A small audio-text matching model, trained from scratch.
Model: 2.14M parameters, log mel input, encoder arch efficientnet, encoder norm batchnorm, fusion encoder width 128, fusion encoder layers 6, fusion encoder norm rmsnorm, fusion encoder activation star_relu, fusion encoder moe expert_choice, fusion encoder num experts 16.
Rows from block 6 of the audio encoder of a small audio-text matching model, named by matrix and row number. Rows with one number belong to one channel. Each number is 128 + 24 x the weight over its row's rms, rounded and kept within 0 to 255. All counts start at 0. Numbers have three digits each. After the name is the row's rms in percent of the matrix's.
After each channel's rows are labels from the 100 clips, of 14976, where the channel reaches its highest value: "strongest on" is what is common among them; "peak in band" is the frequency band that holds the peak. Only what is clearly more common there than usual is listed. The data: single notes of musical instruments (NSynth). In brackets: how many of the 100.
# convs0: expand pointwise conv (encoder.blocks.6.convs.0.weight, 384x64x1x1), inputs 0-63
# convs1: depthwise 3x3 conv (encoder.blocks.6.convs.1.weight, 384x1x3x3, trained with AdamW), a 3x3 kernel
# convs2: project pointwise conv (encoder.blocks.6.convs.2.weight, 64x384x1x1, transposed), outputs 0-63

convs0.183 130:167127129117129164114103115144215093099099109137133127131144133115104075135131106129110098145132146138171122133142128144126106095146133124138119115127125160104162185137178137122138128097157121
convs1.183 112:191146107125115129132120140
convs2.183 119:136080099170081129153149117129105139118112085113108130132121157111160151123153122148065116171117112111118104131123105076054125154120112142097126135135103149135136133160134116137119116129132136
strongest on: octave 1 (52); octave 2 (35); guitar (30)
peak in band: 2000 to 4000 Hz (93)

convs0.258 104:171148139148131084114127177119110142154132112089162144110111135153119105106065134127151139108091106124128093119110144088164137136122117079095134146124130103100112109104153151120134117125102174
convs1.258 100:160152125136158093135164134
convs2.258 095:161147140156115176106122122119113110101140167080139123187160147153123133114147133087127166155130141138115157097114118091139133101135130130164125117091099139106149135134174161121116136099172138
strongest on: octave 7 (40); organ (34); mallet (31)
peak in band: 250 to 500 Hz (59)

convs0.309 108:136115140067127156150087114133103132106123081109136145096115136093130118085133158097144103133152163157141143080130123138125109144154136138175127115138199162126144135129171117137135121114126122
convs1.309 096:157142162139116130102172129
convs2.309 098:165101091116101127102131156181103097125141130168127143117139119065156148136143168135153142144138161171099098133191127084101119126121141144125134114131135136125165124152141117139157125127111139
strongest on: octave 3 (88)
peak in band: 250 to 500 Hz (85)

convs0.306 083:127114160138147093083123117112099105115142112143104107148124110149109097117139116146114150155117114126173106139130141131198131171136178091150134155118094125118141098107080125167131150124093142
convs1.306 108:128086115079099132134129132
convs2.306 083:156098126117114093167145113106119153151137131086148143159145144124142101120165117062118131109097145134134154120116103121099112168144125126141170082101170133106140087127088111125140134136105095
strongest on: electronic (69); octave 3 (49); keyboard (37)
peak in band: 250 to 500 Hz (96)

convs0.147 105:133119101110107145121139158123162138125143121142157105150152144098181169089099169163188133114151103147155112114108116096099120097125145155111123170183106146119140136132127138150113121111129105
convs1.147 096:123096129174119131172123134
convs2.147 099:086131108084129111148140152158127106152083110104146158106081102132096118074141127123102085130112083174135134134155106090185128127118125141115122105114117133133092105146114119132136145144143135
strongest on: octave 7 (54); mallet (34)
peak in band: 4000 to 8000 Hz (99)

convs0.7 085:142138105105106093128161084129109113125117153146130184093185097120158145112104130147140114100089104114153090113091171115119103127147113099096107133147108129106143138109097160125132118105127158
convs1.7 092:098090120101109111107100141
convs2.7 088:161107115121123128150120121098150133113137122129133156117140147146057159126113094141111114086128163126123130142177127148115101123141103146170114105122137184156130120155141102128161125104094191
strongest on: octave 1 (44)
peak in band: 250 to 500 Hz (88)

convs0.44 080:144082129167133110180133096137179124131148105157105130129116095116132118134102128154145129147071155148149127115131127113113134067131096084129160132164130125126141119166163142121141126130135080
convs1.44 091:102127134094135144145126180
convs2.44 094:165112125099131150087099106120138131132157180119110084155128127179158142109122161125171113113135132127163107097110111117134126071114156102149150148121114083108138114142148113158124165122106150
strongest on: octave 1 (31); brass (26); octave 0 (25)
peak in band: 250 to 500 Hz (77)

convs0.223 098:154109125116115128130157169074116080116175106109097099136133103117148113118110109086123115134127138111117107153121127088119163143142129115143086164122130133145135119170137146117141181179169131
convs1.223 079:142131146117163136156177120
convs2.223 103:131156146156117108120143114097107143133102109136108123134113105130111170160136141109114060137139099121077131083124128125138124100157117152107145144127125121121160065104097101095074110146143130
strongest on: octave 1 (44); keyboard (44)
peak in band: 250 to 500 Hz (98)

convs0.314 101:138110155105183132114126124137117150156125134067121107112130133139120162120159135183134115158095136105125166144163163108143128089137147117089088126110152116142122102157132132103145165111156089
convs1.314 081:116127138121149176086112120
convs2.314 085:105126114081090165099122167160098145103148112161128132123137118134085113143174116144131130105141128125137151113162146135173117112160119096130117111131136122065130132118183129116118112078100131
strongest on: electronic (81); organ (72)
peak in band: 2000 to 4000 Hz (70)

convs0.90 076:149137123127114131159153162131148116110149128143133107124122145106067151163143125144112123195151140099175138149185135137143107087147124120136160118132148126143081173134111164098132124145115141
convs1.90 066:088122142096114156104116153
convs2.90 088:152127148120117153105098145139128124133143094137105102126108125179104127122163121082113104128128130119097149135095143095112130084117095153107109158116124163054154141138177086117146143120135150
strongest on: octave 1 (51); octave 0 (29)
peak in band: 250 to 500 Hz (95)

convs0.364 089:102153110113131100123109147140099136111125183141137095116079078085147152106136139126137128093131114124099189108113128092118148124114111105145161151139126081120118084148096118097133149141118122
convs1.364 073:107098096113100116156116101
convs2.364 088:108096128126132122120125115142150116066115125115099114147136118116151178111133144139127115130149108124108062138165149132115123130154102167089123123155167159153161087088128148082167125125118139
strongest on: octave 1 (29)
peak in band: 1000 to 2000 Hz (54)

convs0.58 114:161146094140130127108140119089111125128112092120109130134137102145119111171128146125111096131087144086176121118154163095183178152094134109086146127148128100126151131117102100137087136143118109
convs1.58 076:091086145123107138116098140
convs2.58 091:119139173109147174137132105129139090128135123106125124166109117108171149163146132128157149081077112118107116110099137113136145113160067128101127157150105123090118097097127153136135167141103133
strongest on: octave 1 (31)
peak in band: 250 to 500 Hz (92)