python train.py --spec_augment=true --encoder_activation="hardswish" --fusion_encoder_norm="rmsnorm" --fusion_encoder_norm_position="pre" --fusion_encoder_expert_mlp_ratio=0.25 --fusion_encoder_shared_expert=false --fusion_encoder_positions="learned" --residual_init="zero_last" --optimizer="soap" --beta2=0.99 --beta1=0.95 --max_steps=2800 --warmup_steps=560
Rows from block 8 of the audio encoder of a small audio-text matching model, named by matrix and row number. Rows with one number belong to one channel. Each number is 128 + 32 x the weight over its row's rms, rounded and kept within 0 to 255. All counts start at 0. Numbers have three digits each. After the name is the row's rms in percent of the matrix's.
Before each channel's rows are labels from the 100 clips, of 14976, where the channel reaches its highest value: "strongest on" is what is common among them; "band" is the frequency band that holds the peak. Only what is clearly more common there than usual is listed. The data: single notes of musical instruments (NSynth).
# convs0: expand pointwise conv (encoder.blocks.8.convs.0.weight, 384x64x1x1), inputs 0-63
# convs1: depthwise 3x3 conv (encoder.blocks.8.convs.1.weight, 384x1x3x3, trained with AdamW), a 3x3 kernel
# convs2: project pointwise conv (encoder.blocks.8.convs.2.weight, 64x384x1x1, transposed), outputs 0-63

strongest on: acoustic; brass
band: 1000 to 2000 Hz
convs0.181 120:154133136114143121117094099118113073120123123143142129134123071157141150110216067108122120079147107084119181087140084125155169144097113109126053099084113176078145121121169096172157067113169109
convs1.181 099:173188145145101121092097128
convs2.181 100:115130103062145117138150149205139163095100113079139144122109140193154106068124110143098123130126126120138225146086145141146143128153097094113136174178065132124154137135161150125131035121132139

strongest on: keyboard; octave 7
band: 250 to 500 Hz
convs0.5 093:154149125091093139178166163125137133105176077194121116149118172080094128155168064117159115117175159129149150073161143096099141146104075163113147105147074139120075166110119104086149124185166145
convs1.5 089:094118128090112156096104190
convs2.5 075:153181143098143186130162196147140142127121153122119123113100149180074103093145160151177137129149153142078150092194129110135131116127092171145084175149168096172110169047090152135082116137115100

strongest on: octave 7; octave 6; mallet
band: 2000 to 4000 Hz
convs0.83 089:062188071131163131140151128109086182145130147092140101126149152170119143179106150082133185150138092081137084176219091163120166134131114153145132085132167091124157131088109155146115146136153104
convs1.83 109:077070102098104101130117147
convs2.83 089:115144165100027130132144173234117113095146100117110168106152082127094140118119117137108138124121144120120099102134126131163109152102127111153091104102106095129163113183122126076181132138191202

strongest on: octave 3; pitch class F#; note: F#3
band: 1000 to 2000 Hz
convs0.152 114:154132107151173118097127077200112110116121143116125112166186104145140067150102102127112074138163164117091153145144129120135100138094100106127115195055117130073092095196139142189159079141119105
convs1.152 097:141180182090114100146131154
convs2.152 111:134077163043206114184084105131134159095121120112078154094154143131194111156146170149119126072075079124158136133084111089107138114152102152123129153093130149095082151173139120131123107104150088

strongest on: bass
band: 250 to 500 Hz
convs0.148 112:160123130154164135156152000149102101094117112126159148160120186082142088139142149123119082113139121120074072142112117103148133132144118076095131115146121157083223129132169147140162110116127121
convs1.148 100:195115093102141097161146122
convs2.148 118:135096000118140191174136116099132139144213129084107089147128133103140100163074083133074113135117158143146115135106115152085099113141084154151132124157093149117121130130094109111135116101171105

strongest on: mallet
band: 4000 to 8000 Hz
convs0.378 101:115156138156141150090146205088179156129080152152170110098140114102142122117104131158106139122159132153114145098136138162056166090098132120076073146153132142187112137111115249099132123135123109
convs1.378 095:154108097177154093167159107
convs2.378 099:145091157111131145137169086124115123097162106131146142155130100151134132089056166119036106119168107085103140126121139083185178192039124101137116126136111109125102112115089076147189136115134111

strongest on: mallet; octave 7; octave 6
band: 4000 to 8000 Hz
convs0.142 107:146175165160162076130140223135113123114107139137124175139156095138102113090092150155138124146125145102147129093197156136106049160160208104150134152123141151115089125083131194094134151144138159
convs1.142 107:149112102139101143204099134
convs2.142 116:111171123098108110101206090170079099166122120149084120105153161163120147122080147085141081160145100102141101089138074155181127152092122087157123160160102096131113104182148160102078062146106140

strongest on: electronic; bass; octave 1; octave 2
band: 1000 to 2000 Hz
convs0.354 104:123143147124102126148129117118097090119119105115196130180156142113093094167092173133071166161102126156140186192096132170192120147124176131212102134147142169118135110131095122136107094091055125
convs1.354 098:092100097178184124121148134
convs2.354 085:100144098137119161200138094182060151125102154217111117172073098137185160138186129074131127121158145159125110125119165131172117088137134134084135156121134156157077108144160119158145177094138125

strongest on: octave 7
band: 250 to 500 Hz
convs0.307 095:195095146175110104101129128104108129169088165125094143116141094172129064132121128126060148060153110132057132099104120101184185158125177155136114127102159088162084127169094098144121140091117101
convs1.307 099:160107127161194129159147160
convs2.307 091:138163135156126106165163168156132126075145168088143115132085133092164161146067142163105136160159156162088125133190148170104136145149152151101140150101212106084095095182148148134175180139156078

strongest on: electronic; organ; octave 5
band: 4000 to 8000 Hz
convs0.91 101:118175123134092095105118144104102092097177081112223132073173105120110135108112119103132164130130115145180107091114142080127087115152142038185138161166083150115105128126123156133143125194157126
convs1.91 087:120109158195172136165123119
convs2.91 108:078072113065107135118151120214163155143088153109102097101162121103111107098107091184176132120111169106111121180137094151145137097095212124148103141127123152113098073132160151138160148127184139

strongest on: synth lead
band: 250 to 500 Hz
convs0.343 099:164101164108089109104157170167129159083179123089075104134113094178123122127156089087059119080148114108153117063138081144145102140083087151097122070128095115178125158100188127137108094110113112
convs1.343 091:126149159126127214122141141
convs2.343 112:085109138087085117101162187177139164096091193128100105146105150102075142124101119095074089121158104151134089110109146189127069154175119132144150134166157144126119155150152118136142092097062063

strongest on: octave 4
band: 1000 to 2000 Hz
convs0.279 088:108141077111122108176227173139172135067109111116143103143124091095156167090088183057120116122168145137132081129137151090134093146149109087085098132156115149106126096097136131120141133165197136
convs1.279 070:086075108139131184134139158
convs2.279 073:132116192138079110132143160176155110181072092089104144131089085096175146100137110099156146131097192117048136138096164086142145137126115104183113176119120129098066132121099119192129133090119115

strongest on: guitar; octave 7
band: 250 to 500 Hz
convs0.80 084:120096146081132124125135164107112107106165124127110099134134101107152160113136049091076192133137111096037176130162147165109108166067131138122137089140104099100122134141226098110110176147117124
convs1.80 078:171142155140192123141100093
convs2.80 114:162106102103092104134088115101103068169120167116143170096169110075130168132113145118151076123098091126150096117109109142125033128144181093172134144111122076147137145223112136085122129124112169

strongest on: guitar; octave 7; octave 6
band: 250 to 500 Hz
convs0.179 113:102112144170122139099139173134123148071135167121084129093084108138094176076098079150153137053180106086125053110099118097112177130116120104091108108116069095171155158138123136114156139064143132
convs1.179 108:200146155131136124157085141
convs2.179 105:116117133176119167126102151091138082092110143137148180150175116113171141113103147127092125120176132161105096078164153080159134206131178122104201131112184110180138139162152170155140135148061156

strongest on: synth lead
band: 250 to 500 Hz
convs0.372 092:082175099137087125102138150110079147121181096138088129112162207146122151153085137148095083123116135101143132111124184184150068107085085133111120079091141198105136118129117135117115086130083193
convs1.372 117:127160170146132106111179180
convs2.372 101:038120127124100097124180158122147160143121161190139157178119095138092113159111150156145164072120083127059116108087105098162078135083087114134103154089122123072126120132129105122158127065116082

strongest on: octave 7; keyboard; mallet
band: 4000 to 8000 Hz
convs0.236 109:087150118121100112105125125145168109098142130143115129138219158157150126108071134087126176060131084103097132068098079077111123118114096129128108153145055128092082132105132120127184128203139103
convs1.236 108:150114150171119136189176126
convs2.236 090:091136119142125173126172165090153137123143087140137106139153146134124134134113152116129108112213081130136042080151093114148102129127090133188088102118131145100197207140175165093156123116119074

strongest on: octave 6; mallet
band: 2000 to 4000 Hz
convs0.381 116:122156098176084115178110096119093088116144132151136112144174154176095088115148162230133130163156122145167131122123106111090134154125158105153155129062121104124069143081066099098070117139166130
convs1.381 108:103156208159143122137123118
convs2.381 111:088132155135094166160128131086112121135133069116051154138170138119107144089140139059131130070096127130131122135118162144142122151125132129123074100155121147098092206039159086181143099097084107

strongest on: keyboard
band: 4000 to 8000 Hz
convs0.268 113:111133087090125124130183175177097157203157101132062135043165082111112161134123099150160101115162128149098119096103113151127106115152096174107107147144163185064116098091126114157150108125090143
convs1.268 125:210144129124111093135130104
convs2.268 119:072088147140151050107148107109140135120139116176125139109155127110079155087124184152116174107212108132087116077135144116160150152134129049186180107118112117119139147134170125132169157122121189

strongest on: octave 1
band: 1000 to 2000 Hz
convs0.79 091:169091122088120096132121142192087083114105057133125117108184104134119169138149131161129062106077127173168101140143192145175160150130130062108082167133108129136167135134105154160151188134111102
convs1.79 088:180132126120069086100112118
convs2.79 088:154122194184032111134130114135139136129116123099137117144105110131174103121056150175132108113145096123120133117144092187128171178132092129138115083204101087078125151145086165123164150179122141

strongest on: octave 2; synth lead
band: 1000 to 2000 Hz
convs0.287 090:098113151147165115112125163148126138137183153163177108161125165156118035145105087094083115110167131111027082123158164102133071115128180081149172121109112135170119121112149122117121126135101170
convs1.287 095:094168130100129131078074142
convs2.287 091:128090099163132124115099107149118135127154200150191162116109097097122144149137134142121121128112152130154071112035138190111142138195107093082145165070097159128162100107096145103111181159150076

strongest on: electronic; organ; octave 2
band: 250 to 500 Hz
convs0.205 099:149136155096143154136109100068076055130157080078132167141050186152112104167135165145100133152140138076107130057105137116122055110109110159112135067095121142148095146130140116127120116166122156
convs1.205 084:099162129127160185098149088
convs2.205 110:139145123143161122101152123138101113159147191119105094181100177147093159161121164186115121130130140122064105100128146166137151209134154188152125157120121180089194104159197154125125107085151160

strongest on: octave 6
band: 250 to 500 Hz
convs0.314 080:066136155188149162144128102066167122122115083120099189141200146137137147150142151116136125162138151132127114124104173089060116149200118193135127139147184106101058134113097113156129115135084123
convs1.314 078:090092110147091143147156183
convs2.314 095:134062167159096142081131183174177093120106142109140176078109142114151153140115099114142137171141135114187132152147124135120148200124137125118191173161113126111161081102146150075044156134158110

strongest on: octave 2
band: 1000 to 2000 Hz
convs0.368 106:121098149118138072129178143169068143160114114138088065153164151075085127090113108101062128131132083145120111171148055148103134098088161119180116135118153120154121148103173151088128156070111177
convs1.368 114:065123163173148138131090119
convs2.368 102:218115109118160151105116103139108150140112115159135155129129141152123142138138054060095094114089125157120143117056195133140129075145076122118098145134190186084137102173147086118133148078132130

strongest on: octave 4
band: 250 to 500 Hz
convs0.147 090:147123104090084098151100128122114135091188102065130151111105141082127145058121148139164098130149118104053138146083166122148121199100110092107176151111079153114171102064102123113078099122156108
convs1.147 091:081101154133118191128097104
convs2.147 091:083216143109112108109113165219129141111114133148109078127105169090152129095101165126123131114134110135098152116145142066151144171106180103108128069094092110112125064085134139177174125141083119

strongest on: octave 5; octave 4
band: 2000 to 4000 Hz
convs0.191 097:085115168071190153149141105160140166086163134161103131127157155154130132155145168182126155143058162121115072075117131118101111165165138093108102080155098166134170161144152110164070158123072150
convs1.191 093:120125106115205174112135121
convs2.191 101:121127117148140078140134134165078138104143203091117122170087095078156216155118183143146134165164106100107121124130138158114091177163112119104127167074110125124089088129189160183127090140127166

strongest on: mallet; octave 7
band: 2000 to 4000 Hz
convs0.277 085:110139145155034158109092161123111138131122066204129177119123094126106159106130076164178132096179133174101073084097137101153116082100148109075125153127114102189113135132105148135114143113152164
convs1.277 105:155123151135104088185174111
convs2.277 090:077155212135109178146173093110112139135120104142134174125096160108140173145112170141129131117153035125085048096185116121148107131100118132150109135075131160097136120148129163095097161085150163

strongest on: octave 3; octave 2; brass
band: 250 to 500 Hz
convs0.125 107:162115177156093103121031084092085124117165099153105176144120121091166089130193155161105119125125101149099164093111150136098121168125083107143132140076086139202113093134134098121139093175147146
convs1.125 105:142133157111160194131161166
convs2.125 114:117129179128126137130121106145169104131173151151105170134155136095115134179177105126138107143171095132098165103124133148084148189130148176147210105109138128118099166169124117146255155151113139

strongest on: bass; octave 0
band: 250 to 500 Hz
convs0.127 082:140151113088160182129101123105102126143176110167185037130164155122151097122153068144130088145071147158185089132156074122157113147177110131140109125110199101100183129143147102111130155141095141
convs1.127 125:105103095084141129075131082
convs2.127 087:102166127111128069148099054117130075110116161123104100135144169167155040105129173128126179119128140088116089068082141121077120122152144127133166144136168131146107183132097175077167112091136106

strongest on: synthetic; octave 6; octave 7
band: 1000 to 2000 Hz
convs0.189 089:126120124121215064141150106107136174077128105205119034119127150130112088107136097116107157093114112120146124146126104145124126079086173094091143111114104083166130115095085118148093131079117077
convs1.189 117:096174145089081107105097139
convs2.189 082:117097171165068165113123169171150181145107166183109085115129101135124121121084052171189170170101194117116135134123116102094121145140104122108177100126111086069170112150132156124092133136121166

strongest on: electronic; organ; octave 5; octave 4
band: 4000 to 8000 Hz
convs0.184 102:077174155148162119171145188140151141140158101139137143117109130132100123126138080142168126133192163161129098127075152075060188173127203137058113129126156110165179157110120078133113141128138115
convs1.184 073:126129132100119192125132193
convs2.184 094:175163166191091124182194113145106074128105120123153160151144095115093090129123097096102121104116174147163163155127138109149101201146083110127111111181132102156076137080085110126093104111180086

strongest on: octave 3; pitch class F#; note: F#3
band: 250 to 500 Hz
convs0.141 119:116175135141128159111119094119132132193121146125076122131118130114138109151163101087137130133174158154106108102140134153116080031137158162176149202104149080111076111189137114059074124164128120
convs1.141 095:199108123137099126126087162
convs2.141 107:172077165134128118134132129186139096136133223173073119125089102124130092175149133092128113111129133108115098117132092097115081123128166157094143115085119107090192181170181085167183125102142130

strongest on: acoustic; string
band: 4000 to 8000 Hz
convs0.58 083:135043181160111140189108134138130125143167127074131141161143134112100107170114098188084127105180140087109133073123184138102106108221076135130130125135115175143083138116148099128130150098116166
convs1.58 096:120060095115082118097116124
convs2.58 090:071115090077199156121113092131163129199148156061127156109128165110116114145107100077118135149057159123106145112095128141192098069184099081131146143125108139133149170099160120159099113114153121

strongest on: octave 3
band: 2000 to 4000 Hz
convs0.204 093:202129127124111160166119147107101206194147183122177110083104106096103094151138115174152175116086084120140134133145103101122166074149147145108168153165090106125199107175154114108151122152115123
convs1.204 089:091127146181156156138074140
convs2.204 093:132111155144165132162151129125119154089121110161137133180080151164148187172146108083130122118134126133138082139035136066143153152173055136159089143135107185094109066180132123146155082125124116

strongest on: acoustic; reed; brass
band: 2000 to 4000 Hz
convs0.286 079:142102079148161121060147093122143053100154134100125180195179145163122138092135164039143126133143098118154077070157129153108145151119155156116155132060110125153134106127115133157134103174101106
convs1.286 106:095130142106073103121109069
convs2.286 079:172136095148123147094085107088155117165103085085158120119097138103115120083138120094077099151135120112133057133119150095087125141105162139128075161111139155169134201119175104110208172127054126

strongest on: mallet; octave 7
band: 4000 to 8000 Hz
convs0.145 103:096172140142151128111093214160154146091153136167147100105125130149092192131123108141165093079132098124059065079062128119146142161115106093100132144170132104129105175103159154144150171089098153
convs1.145 089:140105143133105098210140124
convs2.145 111:119119208140131160139191135089095142135141132148138128132127085123090167121137164072076077097194069139102144094157139108139130150095130148174151134109118169035176116161138094154124159142121096

strongest on: octave 3
band: 250 to 500 Hz
convs0.124 077:148120113119152151087187154123165107082133121094145042108115156112102161143144078112155067117144133173167162070162154120090108147085094123103116141116179159127167108147160117067185173136152154
convs1.124 100:123103106113085091144118062
convs2.124 067:149157160104109127122083151075160098059133147133121116123109124106124175079132151090095137169182087116120182111094120088133141185140156172157133158114155085159097125183126176050169136120138080

strongest on: mallet; keyboard; octave 6; octave 7
band: 2000 to 4000 Hz
convs0.109 100:136145083127110164142141094157103120113064147127133157110133187138111078070146165143148142143193161131126149106107175111085086132193061151140111126136079153175158144131194146146096116168073151
convs1.109 088:165131127169139099132096064
convs2.109 098:117087125126146086141139080162126071146185095076084094069113132113133175165146130102158124145136169142150137155085122117052085102103108135140107164124145112183135099154166078115080131147169193

strongest on: octave 5; pitch class A#; note: A#5
band: 1000 to 2000 Hz
convs0.321 091:110092106157121171106175134136139108148112137143177125071058114070175133096126145196167151161156115129117170161115110111128110127160129063084130125135159140064068146175137101154144109168152185
convs1.321 102:116117110155170172138180167
convs2.321 111:199118122122101165094180155184113175142132160101125155097125110138103138095079101183142076072101182124118060075118102148110181173161122109101095084127125142116120123118156134093157083118168143

strongest on: synthetic; bass; octave 5
band: 2000 to 4000 Hz
convs0.295 108:133081157153149143158140126128113172097142081084177098165137117099098122107140106127162108165154184158221136064084087127115103065194113144159133130168118092148175144107149125156141118158092144
convs1.295 101:191113130126134091099127076
convs2.295 100:162142115137183088117161158111164139106184095114189150143159095113140160137078130132124095078105188152112096113131171153133077139187120143093115038155087151113108104122185136140112081103151100

strongest on: keyboard; octave 5
band: 2000 to 4000 Hz
convs0.164 084:122120162135111126162165110119134104065129146088089123131140163099122159069116114120145097143171176079208161116112127092091143094204096115060158107124062122105120142161131178147112158172151132
convs1.164 092:147131173148135140152078072
convs2.164 097:084120128089148087167157106109100182108089199120111092149117088134144101144120125124173117080112156123167171113146107121155148131078194119082123117105157142143077101117119225106139149067152154

strongest on: acoustic; octave 6; octave 5; string
band: 1000 to 2000 Hz
convs0.115 081:109134159118145084148113080064111107178147141078140149152187155090103090082103147115144148114132128091137107150195096102141129171130103168181162124125138138140101160153105106158142172196043139
convs1.115 080:095116118095151119107062090
convs2.115 080:186141092166130118146116131145130152179148154118078147124053133149158126100149170184150157116056108114127086115161175115122148080091176163104116153125086112147135129146182160101144077207129127

strongest on: mallet; octave 5; pitch class C
band: 4000 to 8000 Hz
convs0.344 109:073131171151134176133181075132121109116078124072131116104124182160086131110140109107097163104120120123075096141152093179116122151164193128079176116169175154111112109123121213158138116104115096
convs1.344 093:094165086170137116169131164
convs2.344 111:138119109085182056139172109139119084104133110113191164081105137135155153147162110103144134149104193212143138122118089151061184119156128146141127116108119138081145074083142104121125104131117068

strongest on: octave 3; instrument family: organ; pitch class F#; note: F#3
band: 250 to 500 Hz
convs0.256 097:128132165121162164183119140169118112119148104101077147149104126109159101153143107141153147065150168153144145188072065131141093125174195174113170203070169113133131109137149112090146103106095124
convs1.256 099:130145150120112149133055079
convs2.256 092:077170146084108114127105153100141180104135059120171126106110148088109081146087213122088103138122100120151150092124139197118076086112114114117092085115140107199097138127117144093167121091149099

strongest on: source: synthetic; octave 4; synth lead
band: 2000 to 4000 Hz
convs0.351 084:165119130141108129155128158171133116147113085186161166185142128195136122100148159158168203156138118124163085127102139127101096157170077156109121198084124098169104148113125101091064174148099122
convs1.351 117:147145112123107147091070076
convs2.351 081:121096108149119133137098138149116161127147111068070188150105055153074130199162069145157129105106150069082173148186129165110137054147127129129113125098111140162110121124135116180131089142144122

strongest on: octave 3; mallet
band: 250 to 500 Hz
convs0.212 112:140123097157179148159146123148176116096156094153137174097121185104106122138136162171132069120066159146173164156068160090100142073164077128136175161086179161087168135112101089139136129137116148
convs1.212 118:081160129070129151088122151
convs2.212 098:160113128085134127128151094102124107131096106164131163110174165184113097070132174157117089124156153106167088058120123130106184132024143159132135106154121133158155116161128113161041123137121106

strongest on: guitar
band: 250 to 500 Hz
convs0.187 085:133116119199119102086140143125114120148183174155084132163134111130117151135183074132134161106131131167085124106111190137115109151129157039176075108064119092158127138127114178136168068123155148
convs1.187 116:097129147066138180147114101
convs2.187 102:085111075177120121112130039139115153138089176123139134095090121139100072159133140099163138140122152090166139131120106142090163132149126118100047162147134147074113165052143087158096111185116111

strongest on: electronic; organ; octave 2
band: 250 to 500 Hz
convs0.51 108:157119211100143116153075091187118059128131132145140137128113082128150117128108157104050138184110128196177136138116109109093141080121123144113066095193137132088122140122110119184122136134143162
convs1.51 086:117109094094103085155178102
convs2.51 112:173148093085117118143147085181160143095056076065152172132138149087087137154113138119145138117112183140119148142148113117068162189119120077128053102148150094119089123089134127124105109151104181

strongest on: keyboard; mallet
band: 1000 to 2000 Hz
convs0.325 084:169107070123153119074183158152094145153093135079149117142129120045139118053145180176173118110090148186142148112185103131098140121113165102101117142139118158078132096142115100166143154109128085
convs1.325 106:133108126133152108107051091
convs2.325 096:099152176181111112096176117152124152077124077142139131186115152141152157104142126120153130127163169099118151144142131113101166222081134117116139072133100097159162125184110190158179128134090072

strongest on: pitch class C; octave 8; note: C8; mallet
band: 4000 to 8000 Hz
convs0.156 098:095190142127121129117081147105118085083144135107148190170099140145112138098168133104115199146134151109175213113125126149125187163175136093131184143140212161117094137115091125143107117167133135
convs1.156 105:122125070141187129136174135
convs2.156 103:128120113159162094168113127119112133187134160065150149091110116098163142117114121109083100103117141217147079190161072143177151135124063102132138163137107105173105152173157106165080149128134088

strongest on: octave 0; guitar; octave 1
band: 250 to 500 Hz
convs0.280 094:141107133108098107142120119177112133112121123133142108080149151092113135197104178137116073139115156145145165171178204079131155057131209129115162172099074101123152157083146114100166119094126120
convs1.280 093:102093154158140189148166137
convs2.280 115:163146081139132137151136149161145113114089101121161142124113089096151092125174100116140130100070113153101134088134189129092086069111141160140141133176075196204157143060142144124151064154156132

strongest on: bass
band: 1000 to 2000 Hz
convs0.36 103:181118103102125105132116135111135118154175104131102140074141179109145148111070133113158110113132072113100132139031141134151122155130204164178143173080172150114164070106077142136172162117137153
convs1.36 095:116114120151126059143158079
convs2.36 086:123137124103125110106133139144157091183125136065187114165143130191081111147119104167135162213094168126086177134145142180141108081125100173159164181132145122179106142131138125120160093119060131

strongest on: electronic; organ
band: 1000 to 2000 Hz
convs0.281 107:141119092161105175134107138082150116096078108116083103100180156077156079169121139129126184135143121114145173139150045128083100149108163127108110129144154106143113186112072104130146102049104083
convs1.281 089:106130191069099112113124125
convs2.281 089:148136187135154095138161120182146109126124159154113078074091120091208143069141126163154132109111129110071137186101104078107132114128094135135132143163179102176132105152156107149211179131132132

strongest on: octave 4; guitar
band: 250 to 500 Hz
convs0.316 113:171102062125168103133106129065119123126167116152151162061165155146148116155124148159161072148085094171137201136093161099151118066151146173114155081139145110103121140114115132090111056139134156
convs1.316 099:073153112097163164140169128
convs2.316 113:127118135103144129196135103155146139064140100172123157084173083116142097152100076103097095136151139090194121120102109143142112065128117125107099166164165119164094133142164101119202104066186110

strongest on: synthetic; bass; octave 6; octave 7
band: 250 to 500 Hz
convs0.249 089:161134125168145218108124155104061141104114116163123181160105140130149119143170160112154118147110152119165146159143153182173147123048199116058135144118122156184131107096137126123113171087112141
convs1.249 094:139118167137088146113057115
convs2.249 089:132106143174193144063172108137126144109168087204081160102129147077146140183099151129110153109163120140106136081138082079128102168140116123180128154130104109131139086159088108190163184122126124

strongest on: pitch class C; octave 8; note: C8; mallet
band: 4000 to 8000 Hz
convs0.74 108:122123135168097132150111094081107092147088138088167143174102159139119070092165179132080166140196121083101163164113112148138116164165109161140121194180176148108110114148069133101112093150078117
convs1.74 103:097113083136178160142175132
convs2.74 108:089094065178129153131118127141115120149139127116200146118140151089128159120161146173165165114103219154138101162132127122146173195157125097112133154116078136139073139149125137179065144151116064

strongest on: octave 1
band: 4000 to 8000 Hz
convs0.146 090:186153168144160120122134124143129127136136178108158161060143120144169121066158160213081153109195111186134154145076117163112155164114128127130112118134145113124095094083113140166093174123138193
convs1.146 092:134165102114131098182144075
convs2.146 106:135122114176087135132152101123116111138126101126142085140152093166065158157062143174138153131119180143129129086160138120101057141101081163114065098153117080149067174162106146160080142164085094

strongest on: octave 6; pitch class C#; note: C#6
band: 250 to 500 Hz
convs0.103 110:051099140109111150093139130180129145119151124186132081154131044120130176176147132120122123149104089109119118156115218060115157137074124150096176136115192125108137108157141122169142108108147130
convs1.103 095:158117133140142102191185129
convs2.103 111:110140164089165128105178113147063130128111123089108170131156149099108133176139101116118102099114041102071090106081162103096132126129155091100082078148176130080144141166184175130156079132120133

strongest on: octave 4
band: 250 to 500 Hz
convs0.357 098:088112166140140091084143107105103141150172174103109129134124146147118084178127104205100138101175094103153108125162085206124140131162094090109146084096155158098157114062151146174144170158108173
convs1.357 105:091127154086132146089153182
convs2.357 082:094122197122107144146149140098158127150168132155121095138153101157086121105118111104108104137079085097013139093072151100199135158141121123178106137093137168162135171136107119136155174103169145